From a checkpoint of a small sound classifier.
Training: muon at rate 0.0018, batches of 64, held-out accuracy 68%.
Rows from block 6, named by matrix and row number. Each number is 128 + 24 x the weight over its row's rms, rounded and kept within 0 to 255. All counts start at 0. Numbers have three digits each. After the name is the row's rms in percent of the matrix's.
# conv: width-3 conv (model.blocks.6.conv.weight, 256x256x3), inputs 96-127, a 3 kernel for each
conv.77 104:156120121129117180148161139144114131094103102161124147138164137115128124117105125146125109110134131087077078148139092133128101127133140122108136097143145155148135109110098120125153125134130101114116121078140181163139110123119098155141109101126152156129141127128143139107106144124147163129
conv.78 092:120132169063112138072111122165143142121169153104112093154088107143130117152134131144131148154137135124133110129173158137130139106103097149143133172132118125153096122127136113112143099105096077097134111143128142128148145165161119148129152134109107126117131145149110107115157111112131133130
conv.79 091:095118117071158153133111062111093146146159139134123158110140126117146172164141150089097086156141148197189162138122127171191152162150149127109115118161094116107143068099116125117131125137121107123089136126156143160139138152177137160132187143135176144135125122113110130112100107141123182144
conv.80 112:117144143182106059141219140139103105075110140137144130101147202135141135161136152121144120104109094135106134149112092155131139114143163095127087107137124113096092139104139091130131096143166092151103124142135118109140143138119122156138153176129109121137107101127129111129146170135141213141
conv.81 098:106116095123154113109069154111084105106130142138092111144142152128125114139129148119131161143143117119105104172168142075093095141145128105102127137166140114133114118126124139124110117092111161127149138108138150162137166156149095104127119117115180164172101119125103110103170155148144117151
conv.82 098:107102100097119157124165145115088092167147134112089129155109117134130136136144120095100097108111138139140131130138114123117138100116110149132141142126115099135172089087098137084107132131133142183141121148128165162159123134134123116100119105101161137111123118109174130155183158169140100080
conv.83 108:144112113129111093135117095159159106137138130091109142255165050188122113124108140118121132130109118105130172131082139105113140102113140110171155132145095128048106118127134135168134169129101113131145116120130135139135101088110119135129152153108148129127130134151145147152194170116084141106
conv.84 100:160138120055157151158178138083144117131118146128115130124113120122143116139123148147144167147123107130106100109141142128114155122175136087173163117140161146128123141143136105106076091109092174159151115238077159143144101110148121115102079112091102114128124111129103105147094206162107105154
conv.85 101:142136127137146108150130168105142144115127107090111117120138154112145137125135146143112099143153112139130134157124108115145173118150140118129115109122098129127131148129121090107138103144144159114152137142119130148121140153134091090106122120118110111116134136140100114115111112141123124102
conv.86 100:099087099120089117059137113071110128131094098110104121139144133130146165124123115095093097083100078106130126073108129111126117131142106126155136109128106115098130131139131122079102106117115085079103104146160096105148102131119097152131120124121141152148128117113081080099084137129138183147
conv.87 108:181104168172079195114133116094113120110128102124163145148181140133133114144137152133130141138122154139092135144076129138168143098082105076140100189056177149116118135095125154162133103152109112106113141143143121122116139124128101076126165113116139153119118138156110121093086154054101162160
conv.88 100:094104104112170131125121143164156175108118130150134134104115181122135158106112129134115111111126147138098106158175172125141131083111074110163146100128082117134160113124106164093120114124157134160151141134129120108099131163093141140124143154185139131141179182158124137152150110136120150139
conv.89 101:114122123111115093132151128189131127128145142148112121089072130115102105101121141199195172141137122135130120107143109077084087118144148141127151151172186181155124153144147089122104120114138122128125151147125121114108113118126116134119100110101117125117105103101136143135120134106118123147
conv.90 092:123153139134131129125123144137109103136131131086069055145103106097101110141138137152187154125107130111121131148152134150130134109094107125113117117068096100115129122133130111111141120113109075100102114159097116132098073081109175177191152175146125121125147153153123151145098117085137129123
conv.91 095:092093134164150175127132146147156096145130119142150129107129118131147141093086093117127139179161141161194152120112118122155142129133102098125147175161150129130091152152138067117122129131115113126132074113066127114150110124099166149149143135146081092110135135142116105126118135133122108092
conv.92 118:124199122097179066111165123113121091143118140091113134162167216121118123178148114122128087108112115150137128168152104145124120119132123118108139159182125113093089168144131095127188125125186100125129121142091131125116102120137123141107084117067150130083136122107127125123068093105076109106
conv.93 094:159117139145102131113131117084086095102134105123121101174151157096092077171170161103139120105122100116119127157145128154149150082087082116139129120127158142150096129128118109079104120100109127124117157170149136119110154162131136123129132138106147151152173150144108096101121097109126115083
conv.94 101:104137153125155158150112100146147127108116123127142151099112144139145132133134115111126159104120107087100093140157133105144159122103081095119125154088122141166153139162136167142121142181171126140121118118129119149124112111105115109132144088105117118125138175195110102120161139138131116142
conv.95 104:134141109125076075108125121100131164141114086132117103093123118116150133119127120167135086149138165117100098088101119138126143129093077119075105093157131108114102151133125098136158137146121124123098089069085146108139151162152132103105110073102128093092134127120128119115117103090183141155
conv.96 097:082089125140109108123146143157127142151124098088097078095115151113112083136113116100125109140134137141150125098129120105108147158134141157143114113149143125107074068068071141108111124116116107119135166158189144145182123122113091117143166122127086141112094133138107114111146202169129188134
conv.97 095:091138148088086108142104117051102105118143150100119136129162130122120113118119136083128112136138163170149108098130121106127115134084095129089076152135149096088104110127125123092107119115104140141141111103012109140124112116147139133121142100082111100120118120118126137114149124110099126129
conv.98 099:158137142107122079111164147089123096162153119143165131116111100124161150140142154103121081095057074143119131120150126108106108124091126126126145160119165120114108123114105099097134120157129092130131072086133121121117117137132087095127091097152169167172116111116127106090105107104153146139
conv.99 106:126108118163166139121139094100158173117141126117118126079115149141135116142142125152142121118143085130140090122126098134124123191158096183140073212105085142123107125119108133123190126104138151094090096151145109134153176129122120116130069112194126149146128135130122122129160134106108139140
conv.100 096:141140154104104115120122112135128123147147152181181128154174106145137149139137137123142100163173142120105104130108125182168163122131153073090103134146168157147146129091124133113110118148096127124119133190143150131121147103145103118109149151074127119115143139116138123124150117099105118119
conv.101 094:104117134115129124111085107108123123111134094116137115134116148102106104147140132126107116143146124133164144117117121118115121113136100138116070143150105071076088110111104137153141100061104187111105160121107124136130118120104100127113128103110097101105108120133157168156146128105082127109
conv.102 094:106130125099141149143147129185150139121120114143108120134114116149143138134132134100144135127108101088090070128140134138140115144127133142096087114112130132111139135125112103133156136133086112127152108112143133125107133108112119142138114141168143155145101115146132167163119132158124120130
conv.103 107:120086069145162132156116153136123152134152129122099113162113210154129143107130150108128108133160127142129125146167080100127128106139113171138137078118061119138126137112125096102161127144182097105115160108144142127152119142121124143118122084122141107119148144156144148149206166148085157086
conv.104 098:151131170074095128067119106154140168124134158118125114109133134103125134121124136111124118122159124099110120079138111140126136119128118118152149062084085083126133147163132203099160154170181131126141127124163141164133098089125128141109170106103123147139128115096153139113152146097136151152
conv.105 099:177137134116106148119121100075153162133122131160114129125122123108087150093100099131111120142150169116134150134082141119123133127155161103122112131165170136133140095114152149189209098122159145156129150116135130094122152147160080111140138145168134132118144133126166160159133110137097132150
conv.106 103:161102131176084136114111135113127094129113151128095084177208142126119119121120111150122102109100139124137169108103123130145170146127137128087093190111120127164156123132116172130137101132106106112139152100136134152138160120102118115107136138133091099102124129138148162139104096161108091107
conv.107 091:140117107117116112125160136115091117135123139104111096178141111137130091136116126110120102130143171149138154091097111188157123137113102139103134114111157144153177133117142154093101110123099129145115156120111164170160163170156139142123144171153108108112112102079153133117116131103134127106
conv.108 099:165157164154202111138122151121118133095113098137147153165180169127155169115121117111115129151146156075096086103131137107091081118154132139113148120147098154140136149132124126120080158159143117129137122110169117107094086099100099113126131098085174183145117131127102098078155133090127122091
conv.109 102:119123124132101115107131158110095089150149158134138134132131158125138134103095107081093137160140115127142142097119131138158149120149147143137128079107163150114133130125140172152119149145172118116112130111120118140119123134165111100071150123117143172157107149148126124124107160155122107149
conv.110 095:098118097117141085115115126097141145090100135135129138140140133074067083154123099114133151096117104144164166111131125145120112118118126131090107188179150166152175122166161136137151117128170114107090135139107148158137115130151119114123122117093114123120129137118169166117130122119166142159
conv.111 112:153134142146165107139117092122089163128117157110130132106200186124163112150132120122125137106130130108119146154121058100108123159102128119168125133106154136141113101126133121144135107198124153099153116159124106133111166125128133113120133141149130142105131115109131134112079146121177138114
conv.112 095:122124136156110142174116145094124087115115131133139144139164182123133143126143089167144174088058074161144158122126142120100112128112148100109120158108138121128151180159144110130140123117136081094085142122162166172147109104127157111155124089116131109108124129112133107086141071118110111115
conv.113 109:142104132100080199122187164117096164148134153095111120105109140126149141122148131141142110137136124100108127125135107121111108115154168140143152142147158176157145112091093161075116123151187094142136112092198098092112156161172124135119123110144090111084119121138087102149117167102083125153
conv.114 102:165142127161147117134147132108102122156152132135135143135111098135119115140132141137125138103092119100111090133109114104122132141124147063080108108093116146113120145152163104150073130115133126125137152140123115151172152110108140121096088112064111104111123128130109103097154106080106080114
conv.115 097:145150169097084088097104165149134142166157145150114119106113143126137141131145136150133132109126148120121145107144135149123151102142116130145086133204156101103105133109150139106137113124143079136112164148101126119118156150116091113148139130131083082087142165139121124102075109134153200132
conv.116 108:124154131149164090158186146103133142126126136103127091143152144120101123128114153144126152119093107129127135129156117159150120134164149112101091171168142113104128112135121118167123094097092110142170101147049120094131113132092155152137172188146102119142101119149148101133209175170105095133
conv.117 100:155134142077083101158170155145102114124121135107109140133106099124115119132114116139151158121140117137126121132105106125140127118129129131137149143127119123103102096108112097121179139173136119122100161128066109114140109092112129111128119103110144170143134135124158140130152132091159152141
conv.118 095:166149168114131125160144128081092134128148116154150121186177170136137136098091105144154105105120111059112099117109119155156146087095090079107096093111068096124098128159129159155166160152145110135147103124084106114103167134144122132112129159129148148133110104102126123111154137131144147135
conv.119 096:069140139107157158123108105136147133164175152100126110128121141137129133126140146114111089144159149105126091127145154139123109091080082109103148146112155171177158063071064130138086160109123129093130097106092141155167129083096144128128139148136129103119115122134169133103140099105135130173
conv.120 102:132134132125131122140133135118136149140132136126100098144128086120112128140124130116089084117136144093120126166146150079100099149162162171152099143115100125136164148157131120176164147137188131134127069083139155132146150128098144156150131119136132113123110118114131128114129127118175166135
conv.121 093:098124118109141153130130147082058071131136147129126141148144133122114100149154122110114130121125127123146135136116109134152159141140153132090104118116100112121156113089061129105085147115165085102131126114125114112127108084078097138164116116106113108093164166158132114113135106132095131125
conv.122 098:158168158174127151114093064111100124130118161126128101167154124113128131127121137125150140126159151168175172083116119134143138151151146123135095109105100116104124128118131113144180166146131173151149151123157126138124128167122106115123161108132118145136128147132107131075163162167157156136
conv.123 097:125145130136134129178157126121121158116136160107105103159193122122102113116099134131146143132123118139125163077086086114129132169191177150146110148206151120133110120119141126145149116160119177139121180093097095113119151134081131098157177132113090086082123106120107119112135094104116148099
conv.124 093:136162171142165156084133144100098126103127109138141135118114142095111097104071064115126118118135152140143096139146150132117125096102107138102127101109152115143145100097109098151161146135165115126098138110127111099082136122114108150169130123144152143158105113117129103125141142137105102139
conv.125 103:113103121149066096141195089091128119130147134146132127153126105133129092114099110134131128158135155134137160096124141115126118115151110155128139110114093090107130138129125087083170127136104129187108153148114114109124132122092093119123122164136142123123134105107115075095080185086125096091
conv.126 112:114167120080200086137105134091133119183181165161160128146168150157113128127122125133102115110111118131133122156168122135142117132125152140110101064139142161138131113138117107109151101127137145077116127164087096138105158122156125109135154148161157162159124131120120112112136137125125134127
conv.127 102:105108126096071031107144111116134091105106141125121104144113119113135129110116149135137126136155157120119146125119089113099107146143121161161099146134088097103094151159145113110125109113152091117129150102059093094109144149096138151133144135145125133136118105092101113114091134141170137076
conv.128 101:117139079157128094156113098104111123127117141159159134106128134135140111151143134128130119134120133121138167177140127108124129105105114146095098085103125125141147144135142086124123089103104151149158127156104136141122135117104125119122148207142156143133105120115121139155185164141094095072
conv.129 097:161127098136128121117107113110149163130123128139150120141117107076101088094093096118118124147149184156151156102102115137122141110111124122127092073081132102123132160150123141112117203161138167161135115157134142121158124123115142108150105103120120111127125100090167107129118136126172148144
conv.130 096:140100076097125123091145120107110149121110087147131112097090093111111124134137155127131112093124130117109111089090103129123144165170147134176158130142125128142150108117106103126095121130123138150143080123133133132134106141131166169162072086100122123147158145137145158133169160143078128122
conv.131 100:116080086118133148116125111115114172160089110132107134098112151126106135080084083131152095177172173145156160126133133135130114108137152101111119115138143120115125127126129168098110123088100131137153109154207089117125131145133136115088111148138129150144122132149134128095074143175142140166
conv.132 100:133125120102129121128176142129136112107144122107115122124135140114123150083110098147136108129102102125103134161118132135139150135136125143130129107139141137130181110101153097107120086134122143146131155161135146141146125109146120133141103118129105099130136135131107119142141186192150159131
conv.133 106:156156111149091092131133137141145114159139130125126128114175164109162177139138110149146156138116138121118115140094117146124111129112105125144153176126079127109163188166149103081099098137132070147120173097081142158141109117118155160145163102120138151143096105119125124120155080066169100137
conv.134 103:110129129122148104134138098141157157074123103121111135139151134098104077117120124146096110110125134131119118134132112099122126150116125113139164142168174191154139156118092076120130156109102103107114171178154095137109114128111127115109107107139110118123154145134140109091110071038149131153
conv.135 100:084129108140141168134125106108126110102090104094091094112116130132104115145147150161148185065073071126092104148098132135142164119078137121128117110163128152159130141131143101141099125123073085118145126107161166149140158145115101146140131147162144114143164169168066082113118133179120139130
conv.136 099:078093088094106119138116089136116124109142148114146144131123113102103115125111114108104111121127141090160140102125147136131142153168158171112154129118110104160129117133152144101100170124132112090077100098089100097101131126122138141124130160144112099120141145136124110121140165183115119095
conv.137 094:106117090115120136087127116181143151173150164135129103152092114107114099099109119119133121105120153151122151102110127134129100149140128155119143170153099101108128160168154141121128143179138126112117139098114118119090135122122099104160160124089146146142130124102133123124083071115066084099
conv.138 105:085155130161121128151153137110135104135169132123160122078075073131139118102111122135138176120120127101109133130156148139100092141142127175144119131111176140153127107128108135108146167116107157137181126148135098135112117117127131117151134158145111117111120124111116123135175137105183127169
conv.139 097:100151083121156139175167164091110083127095127132147112100112143118136121141121160146100132153167160101085140158117148092097091105081127132125135121108129165139131151145165086184107121117102157129154123128110147126143138144153103122111117140087140129117127129138158158171116089069126130120
conv.140 098:109142120106157203103116137206167120170137162121104080133127148116107092153164156116133132136117115144128120176161171128107116159149167159141134116153165122126130179160155123119104116101129098090114136152156133119114163159155142130159177153141138122100114122114112122127098121136128132107
conv.141 102:162149173137112114116114077115140147108106142126133131127139122101115129128130128115123111097103127133125121070116119095119080126121076142140086091112113192133165115094117149124094104122106112135105090125163169147151110078123164153131185202193071107126116138131142115107115140096103108088
conv.142 094:113122165142193155122138127104075079142124119165169174130141167117115130119108101136150153101106099090104096119122103153152154155192180168146137090123122125128114134130139156133164091087141111127139136090061117131149140144136102143123112112133094095081144147131147149133108102122144084100
conv.143 103:117095128108097221124120109107120109129107116101117146145132135154115117133120134120111119126125110161129152173139162135109115116110107130106155130139176166136149101097088100127158134136129100144113176120161105089091177134174124135154150127170145154128139125114119127121155128118133088107
conv.144 098:101115133131171123129117154125110095114132121164163126103158146136129147114130130130129108105140131110155133137145123126136141062101104154135152061093117157167141137147141212183121118127104148128149077090106103093118124155158153146159087098070100087071127121145119102102142095132114134113
conv.145 099:139141173175194134091132143116131071077131100135131121080092156133090097107140129149131158149133123127087140119146121124118128101118127110131119131146116142120103133133105128153168105092098090109125135128067115114093128141080109137175145176116110127132127115130078087110136193108085166111
conv.146 095:086072058079122077119121066173156155159143127121107121127129143111106090126129119149145161124108103189164170039084076120092127142125147130123128135152109123113104124127129119109172089081091116122085166128122137123130111122135132151169153167163093096124117117111119125139083094167103143134
conv.147 107:156139068136083118178175168095071120143157156121126134074111086091115143106121112142152127139119103128131137159119155098121105131093123141121112093143117101095109109121119115105093087087143094137126145088068099115114083108139130116138110098085121118116116128131106134140168110187124086122
conv.148 102:113099081119080102128121120121127142121125137113088078131169120157119136084093100105112107119105098126122119082080106086095071155106116151126114157137111151157176138144155115128129169176153141129128119120166114128106121160146144122146161145167125120140114125131136135118145165145151144150
conv.149 098:151138136156135180153139132130133141101101120132116133112128143120113109112136118144147143129114089123105124130101112167130130143125103130145144136122139118127087122134156167150131098075079093119116112095108091100089120131151101093085069106125125118103121140110042076086119146113118112164
conv.150 105:098159130178188185100132092140126135146121073112124099125143163127140149105140121130113113125122090141121126142138136135116106125143134070099139104125115135104099074114107117144141132121127100109111148112109123105123158163128133165162101099149115122140131119133139128141095107137178177179
conv.151 096:135148125101115110100125154122128152148155134150142117171108126138124130192192176133147126096123125095124076146177147142147131096118149116116151134173169134131120096131131144121097145111144149141169100130123117122113146138140134107114135109115159159117134129132149146099094129149131175159
conv.152 099:136118164156103124105117103090101137096140122138126131123171155156124142136125113106104081154146156143111155157108119116117122133151093080135132153151130144111102119099110113110147073157133120148133109086135133113125095132093141136161095090143119107106150135115130114112101103133122150113
conv.153 097:148113116126130136144110144085111122133159144147128113137120136109114129129113111087120116118124111098141136135131065139131157101112130141147142105147120115142112139137141124102185134121160132134142124110131109120113107103057124110117137144122110124082144133135102115130132123095139104090
conv.154 102:110087113142129067122135093121139120115169137116109101107141111124112123118115132128131143107118111108129159139165152173174149090127122139123124054110142132120120130129120161106101139107080161163144131118085193139128114122119133131095134121107133135125120125142106103111148105100105186075
conv.155 098:116140133080102149125153119060108092106110140156147130065095131141135126130113087147137141135138116152136123139118107131131108121138128119138144125115123110102111099114106165154139089129135089123104119135130120155185104099123138147118154146107130138172116115109163169153174131115123086117
conv.156 093:078128103139170158157113121102088136122113108128108095142117118150143098139166152149158140154097097140169130161169167070088056113095111116157165151114149128121125153168142101177150122127122152154135128094096139148148108073097089111113097110113155150140127155171140162168181195205135132116
conv.157 101:127149134142103089173143122120150104130148133147131131157103092149122113129116130122135125154138104132146107092129118151150110173150140131135092179081180119145114102107125112118091167148111160178159107189107149106136123095143128121101158175133122105138156151157125106119122096109197174142
conv.158 094:135111117159166147140152139171158107119123117131137130128157146146122146118110137136135110139119128149163165142138142125117131169155118167143102138116063108093142201161150083072124097069090119098094131126113123121131143114119134123126132120087140117135113126156070087107121127149107095092
conv.159 097:142128128121113146171139137092088082108106117104116111135081131133144146073089111111135117139147148125091158099142140121132112149120109084107103146152180119095133120124131139074178137152137165149138111082136119135131098146098122106136118112148136139152121132140138119153141109098133142125
conv.160 093:123154144105121096117125158162171170131127122139126146121136139107130124154147135099105121128141143133122114141131119136112102119128123123108136119099099166149134129135148137150143094093122146142144140125104128139141087075103128128150113143134128135164134141164123126130096126113124167136
conv.161 101:163136177115109144097141167130140093114134124120104099135135135105087086096095084117114139128114108135126153123149122115118129120133136120131124142102142109141114186136121188100123105117151148164184104084164141129167108121102149135174134124158108134119101109121116098123118106136120160132
conv.162 092:098115099152136148137101120126105097132142152125122121094103110092108101115122135103084099131148141112097116147135119120120132120118139127112126146151138119151105093100118113126130117106129098139138098091118133099144113159117145135122117132160130123134149130159146148157149120162142122123
conv.163 101:111144129099133100170124138132107127084103115125100096080164179138130151180180154133123133108111101156137124149102137143123117163116169163148158071100121121132142089092113183159094165121149142134153098138146129107066152133147132139156152147127136122135104116119149151124131098138127140129
conv.164 095:117118121136119128091112106097097107099090118128124130123130101090099096141153139111102091137106116119109120104082103106124105140115123130143172128162154125105120121131123109127163147144126149168141095086124131129091108112140151140128153119107082098096128118105120116121159143143136098095
conv.165 098:119145149105092140108126139107110096152151124105112124166126154142134127151143137079083099145149154115112106160177191128135111135131155126112122113083108091132129087100113135127092129136139168120138109122143125100094095088113144122102127101164119118119152133114134134125113137133136127132
conv.166 102:109088055171175102121122105138134113125146144113131185131109110152157159145140134102105111143126115110114112155150107119119125115092071143119080114115173097109131173155124132074113145138179101122111123092093137155096092132148119122138151075107172166152137133123142146144181130167077115118
conv.167 100:143086099115134195114144111117136146112102095159138115148138163138099114120107110110098097150150133154129131107118144153145171144125146071100124078078061080128125090090121179185119139125174151142133093133114138131146149097144157140124149122127160122131137140149123101122123127173138171147
conv.168 098:106137137083106110128105132095088097086094092096085102113143132112116122125136119126131120116141138129166142118137152106114107160140135147128106147102076154131136086099114128120112132143145097092103139166118112129125112076096125093096106118102128147150072096114087110124133098057146124094
conv.169 106:100110110113147157185121138139116130121139154111125140070097147141146122111122141129151136099126136143163160123100129120140123110118133114096090116104114072100099086103123126160097152130113140124131173106119133150144141161138116122111143098111095102092121120134094115125090127144141130093
conv.170 097:092103081162177138106138148086159106131071115135100124129124124109126112130167137158114128107116154128115103101108104171143131172125121136132096150117162107116147099117107080092132107114085158127132125190100106154126168143154126127125087141160125132134121145147147132112136149109107069085
conv.171 100:129137178119115132154146157117152173170152139154140109110098133111116122145161151129119146136117103143139140139128121134107091103122133119145131184143100112117128148138156094101113159158166162139130125161165093085136104146111138135171106148185144126126121108110143157126139145130124150136
conv.172 096:149133128109105093129151172115117078154147150114131120119136093146152132126153158114113139122117131132135148115164140183149134152136147101115126125119118152127129116122111093147112155098063116102105146128090075104078121140145149169171136128134082072097149125123129128123140103133111131130
conv.173 109:148138143128129084186123055137167145134165164127123115220135096116134139126106115121100114127107102138089083120123127144141142148127110155153144138127084135125136146138141153163202141120155187125081126203106106159168119092122169128112093163171104140112136131134133141129162110086129162131
conv.174 095:135095129155173178142111144115106139131101146134117133138134135139138104161139122133132108145141105097081093106088152106120098134136138140129123133107164119108097135120143161178163133150110126128144126134156100139105147142111113125138134110141136126110122139138112113092110154152095108152
conv.175 100:132101135127124140108081115129133127154156138084060089126130118148121116136119138099105104125122132081136117146162175125123126148136127172129116095132116074087094098095097160107130122122093146161155105126083110103112133137139140124127125110101144116109139135132162148115152127150155151103
conv.176 102:125142150175124114118137122131082120131132136128129115112128167063111134154125128111126093142132118075066101154164128134146164154181125122140163137179148117152123110117107152175168088118123125151122078102099130119128106156110139144108107156112112126128141135140126133136092101075124116112
conv.177 099:147115137192081136118116124157101139097134123126139086121127085133117090121133172117100110119112123112111122146164158096118129157150151081095067147111164095137119117108133132110128152175092115136139147114156132142135136135128120100122114138128092111138169172148150103111117159123150133097
conv.178 096:131128147109148139138148126097114126121095108142125140142158169127133139159159161107134120133130112123135104128115134080122112116139125130134144072160107116083109121131124120169100124151145108136143100097112137133172133160083127136125124137130146159138116115128153165144075062117088178140
conv.179 116:133159114180100146120130093136116145173114117137104112158171195078129155117145155117138115133131100111139128092139169138136132155099140155089136177101134140135176111106122125093085112101170137135104132088145119101168130137144136147126142142151135124153104115110155116131132127173177089112
conv.180 097:166109137106079103119116096131145149094111125119106116137136100116119144116099109117127127124122089135141131124111106129136159137113138133124151130108094166155150122109114108120124125097129171155147099119119127129118149149146149162173108120111108098111129161150093083092118149165127126124
conv.181 097:142132109122145169133127120103120126095099107128112106147124073106131133158140144099094104121117132145122117131149163125125122142119127143140096179144179115118133129122127117150130152119086164154155109135077118129149058079116168151134130124146154139134087086086113114123172162158127127171
conv.182 102:169184142163126136150119123133105145126093165119136151131107103154104097116111119163162131066113145156155134119156173117126100139107114118112136168126161116103151134153157144162100131066099118111113214212127150123136090065149123135156163163111134133125138129142132109100192084105079025165
conv.183 094:083121101154166143099109114091054064106119139141151138123106102138134091108116115130132146103127166122127114103072043103126107141136133167112110109106155135151143188163116112074085171125167153123095165133134172156132139113132156162149132129114141164139126137123144126154107110101109101115
conv.184 104:170092109151097074156149115149133149122121154133129132176152127120138123122106116129131074114126133127122121133165147133128086118141141111127107151123127147145149112126145202122119082131090136140129159100092115137110107132140164144136171118111124122114150158153131152140148199144123099146
conv.185 103:142131147107116139173144106106106148101121149111121183132180186135130136148144132093124127115123130132145134116125148119131139176143169174161132132088096137126147127116113139106094141153138147138107140126127097122114149132123140153108159146127106125115112143135112112118172187133172113155
conv.186 099:120135127138140130113117141164133129166136126181163116176143137134151156123089104126098112089118100097122107116152131137142099124141162124094128086102082113140102108137127160127111119122116077078098119141133135109085090083070095099093123127157160159141140132109125120144143097057135126092
conv.187 096:111120107099119099159154172159187147167178151122132130110109100110140111193170140115126157100086105151133128116148111174158160117115139080081127128127135128151167122124113122121156117107088121124141169170178135140164153141143120112109085095096103108123121098092100097117106116096127119127
conv.188 103:140143141099074079122199136124149075116136095150131133096164147111144127119112122130144138166122142146116161154109130115127122137177141100129113126141148115109074129110133159099142130100110106170114051146149102084117116168127109146159117176150124119140111116137127128129125160139147119087
conv.189 101:119140164195154095125152127094140128121155173137127090144139127098085111108100084147143165152141127123098131112089108096138141159129098120120077123146122126125112114115092077139158166166117102103127120121132137107083155142136116115123127112143115127134120100100138122124163191143169146177
conv.190 103:126131125087115114120146145143154122139156129099119146123185185121107088128095099110133096135149148120138131143127110165191178160102124137114128114115086119098076164150122107109094168181202130121116115133088172167191126125131127079093100121095139146137136148164141130147124128111128134115
conv.191 105:116151139073150070072092101133141108144137132118089139129097156170150139106111122145147135113115120147123093098146104097122084073126062120150127089149167086107146150148130063087092133081096145092132160202077137130115112127145120101093083134077141151110130153147148127122144141058142138077
conv.192 121:141075140102132121113087126146127147088139155129122119135090169159139108158132137116119135123162157096126134134084134095109119101153148131143122015113134138120124115118135101174151154130140149135105139121127130108121120136106122136137154114113152156153097074105121101116180098109111168077
conv.193 099:138130127205190101140134116105161140151146130133139177194199168126138106154115093162162153132108115159124117137118149154189172125105107118119109137147140119097080158144125076092126128141137165135103169135112170149149118132141133113136135154118119142127077110140105138123144131136141139161
conv.194 110:180132133152096156151079116155117104110117139113137158124109139155112097114107109129126144146174145126160149090113143146123108137111136146139156136143130096120080117132122145188145111110142137117160170114052111131102115114146171135128147102085127129126127124101124130124176092058081128123
conv.195 113:112120124042118104126097147107104131115134132122134131189127091109069093123119097118125130107129143117121122105096129150133147126115098147089133104218100149138128117110113096149113200080138105111157198137126134106129091160112110117134168138099122092097146112114153128137236095128088175168
conv.196 101:108154118198164165173084095142129118161158184103123128130169165125129124155152134135113112115116138092104121156150163115111124117109117113104086130155143110108167164167152082147111158152116172150129137087121125127118134145119109101120167107134155120125096099081100111109155081146103137126
conv.197 101:155162145157121153111130180073107126131107139126130129083095153123120142137115108138160160125134117126117135162152137102128110126133133157109160195131099104112118139107122097132090116138134132144145174105183114102104091111125087133128124102173126123145134134153144126123074097143168147120
conv.198 101:098107136167120149099083064100111096162151137155150130122133142132159145128115117136158152170141124126128105146130108106132158120130088171142137132124127156125101112105094127102157119167107106118138124112143123131117181140101128113100152125116131143123115138165131159152129188167180145114
conv.199 101:090118104106088104157164140131131113085098095157154113201180080142127113107119111127128119102102117114121093123124122138146111122131145091086142129143139141134148100102106126116101136136097109148152137154114089114107160159104150149148126125151156148149149163134114120105156150171114130124
conv.200 093:136125126144158169141125100102141130099108142120112134174135180150130140111120139105116104127148147114136146123124150139170169121144142146161173147130119130131101122102095094097107133107099138136162126139099102110112160130108096110102070100105143141143112126142115129129108101105103120106
conv.201 099:101137133147124112103095084084081083077089098132119137149173178136131115145129129137121142158156156131137145127116122141149155119133129105110091173161150149144113124112110117106143131144147140133111138143119141128139129104104146150151117116101116117108155147148137151149138156159106111109
conv.202 094:137141122147126133131107096153136107104093112113102096136150171174177183207192188109100150141147127158147158142123121176179180132112117087072088139119132082147095117096074133147111141109132103099120161135171127125135112152131160132145106120120133132130112122132119126146142147157142108124
conv.203 093:137148105145114129091135105142145129097120156134165152103122105119111113091097102096102107158114146102105135109124097119150151139140131120084109179137118141153149120118117124133132148142140113143148124120118092093095130092098161121118130117123130138116105139119124150135183139095130093116
conv.204 101:152151155113109135151130110119119104109089105141128135238195109123135117099108122174161156116098107162123130142137148129126087100127118164132162127088109154112175134127125125109090154150135098111144055113107175137099132133162126097126071144128143162140151132097186169153214161120134151114
conv.205 099:118127185128081144126144107169105154095135129110140159127137155098101092133124139116125154132123118154169142129147149185156162116137111100117139147141123117131124127140147137148126100123118099130088143067129132115155136153148107134148157107150131118117129125140113109117097115161093087137
conv.206 100:106122145159185171092129115156127095108118132090092101174179168134128102170156175164136129113132112091133161112123139099103092108140138095135115107136096130127141104104111119115132126120151119136104139142109100133124114126126113119111121100114148134169101109112158132156119153172177137116
conv.207 094:119123126157152161171133084146155127127116155174157113079117144134146164158148132112121126113137136117114128123116138169158151118130137093108097156144136124156185114100076154123163087133177125126107118121126140155190127151141137112125139111109121127113116116131139138122130124177115156172
conv.208 109:134151099134142139163083132117129153102097121100122126142137128113097125150156171155152121110090090109127143112111140150161154157132071097113127139072089096074113102130135147122085131111115174135121149123159137165153121140120176139133112124156154127140105119135139164162157145098134074091
conv.209 095:136110117136117127096105123162170141074087087167164158097139136121112128136147165171143142147164163115112121092127150099111129100106120098115128174147107115139136151128159150104084146124127112100127095143137105116142118119111109131151133121146208195173142157141151138133101124163141141153
conv.210 095:140157106076071065090123129135132151141166160142142138103125129140165166157151123125135128103107111133131144135176151116141118110096086129149143134122098115135111146177185124126116120131125144169186136143114159180164129163124116127138137142151119125103193179168149148133108127144149138161
conv.211 096:094107096064134093115129069146155119151148155116118094107117138117134172129140160143157105130144106116119144106142125083082083125154123113123103107132121170169176122113124154090143149153145106140133146133127070105136086141155106095125160120114107122127137115138131115097121097084141176128
conv.212 095:143146140124079119136137120138120112124133128107144134108082124121123132138119126126119125154144160129112083212111060133135113103137135089120136127116132173176145131114104095156157146131131087111104178149135120124092132111138157140126150108151177166158124114094160175163139125101125131113
conv.213 099:136137137119143130126124135133127138124122123130157144152170114107154155130146145097084114153150129118133116107123110132113120131111133104109185139091120093140108126130125204202161108101083166107123119128175121130101135152149143139124133150118101103116127131103085111132151125108190161155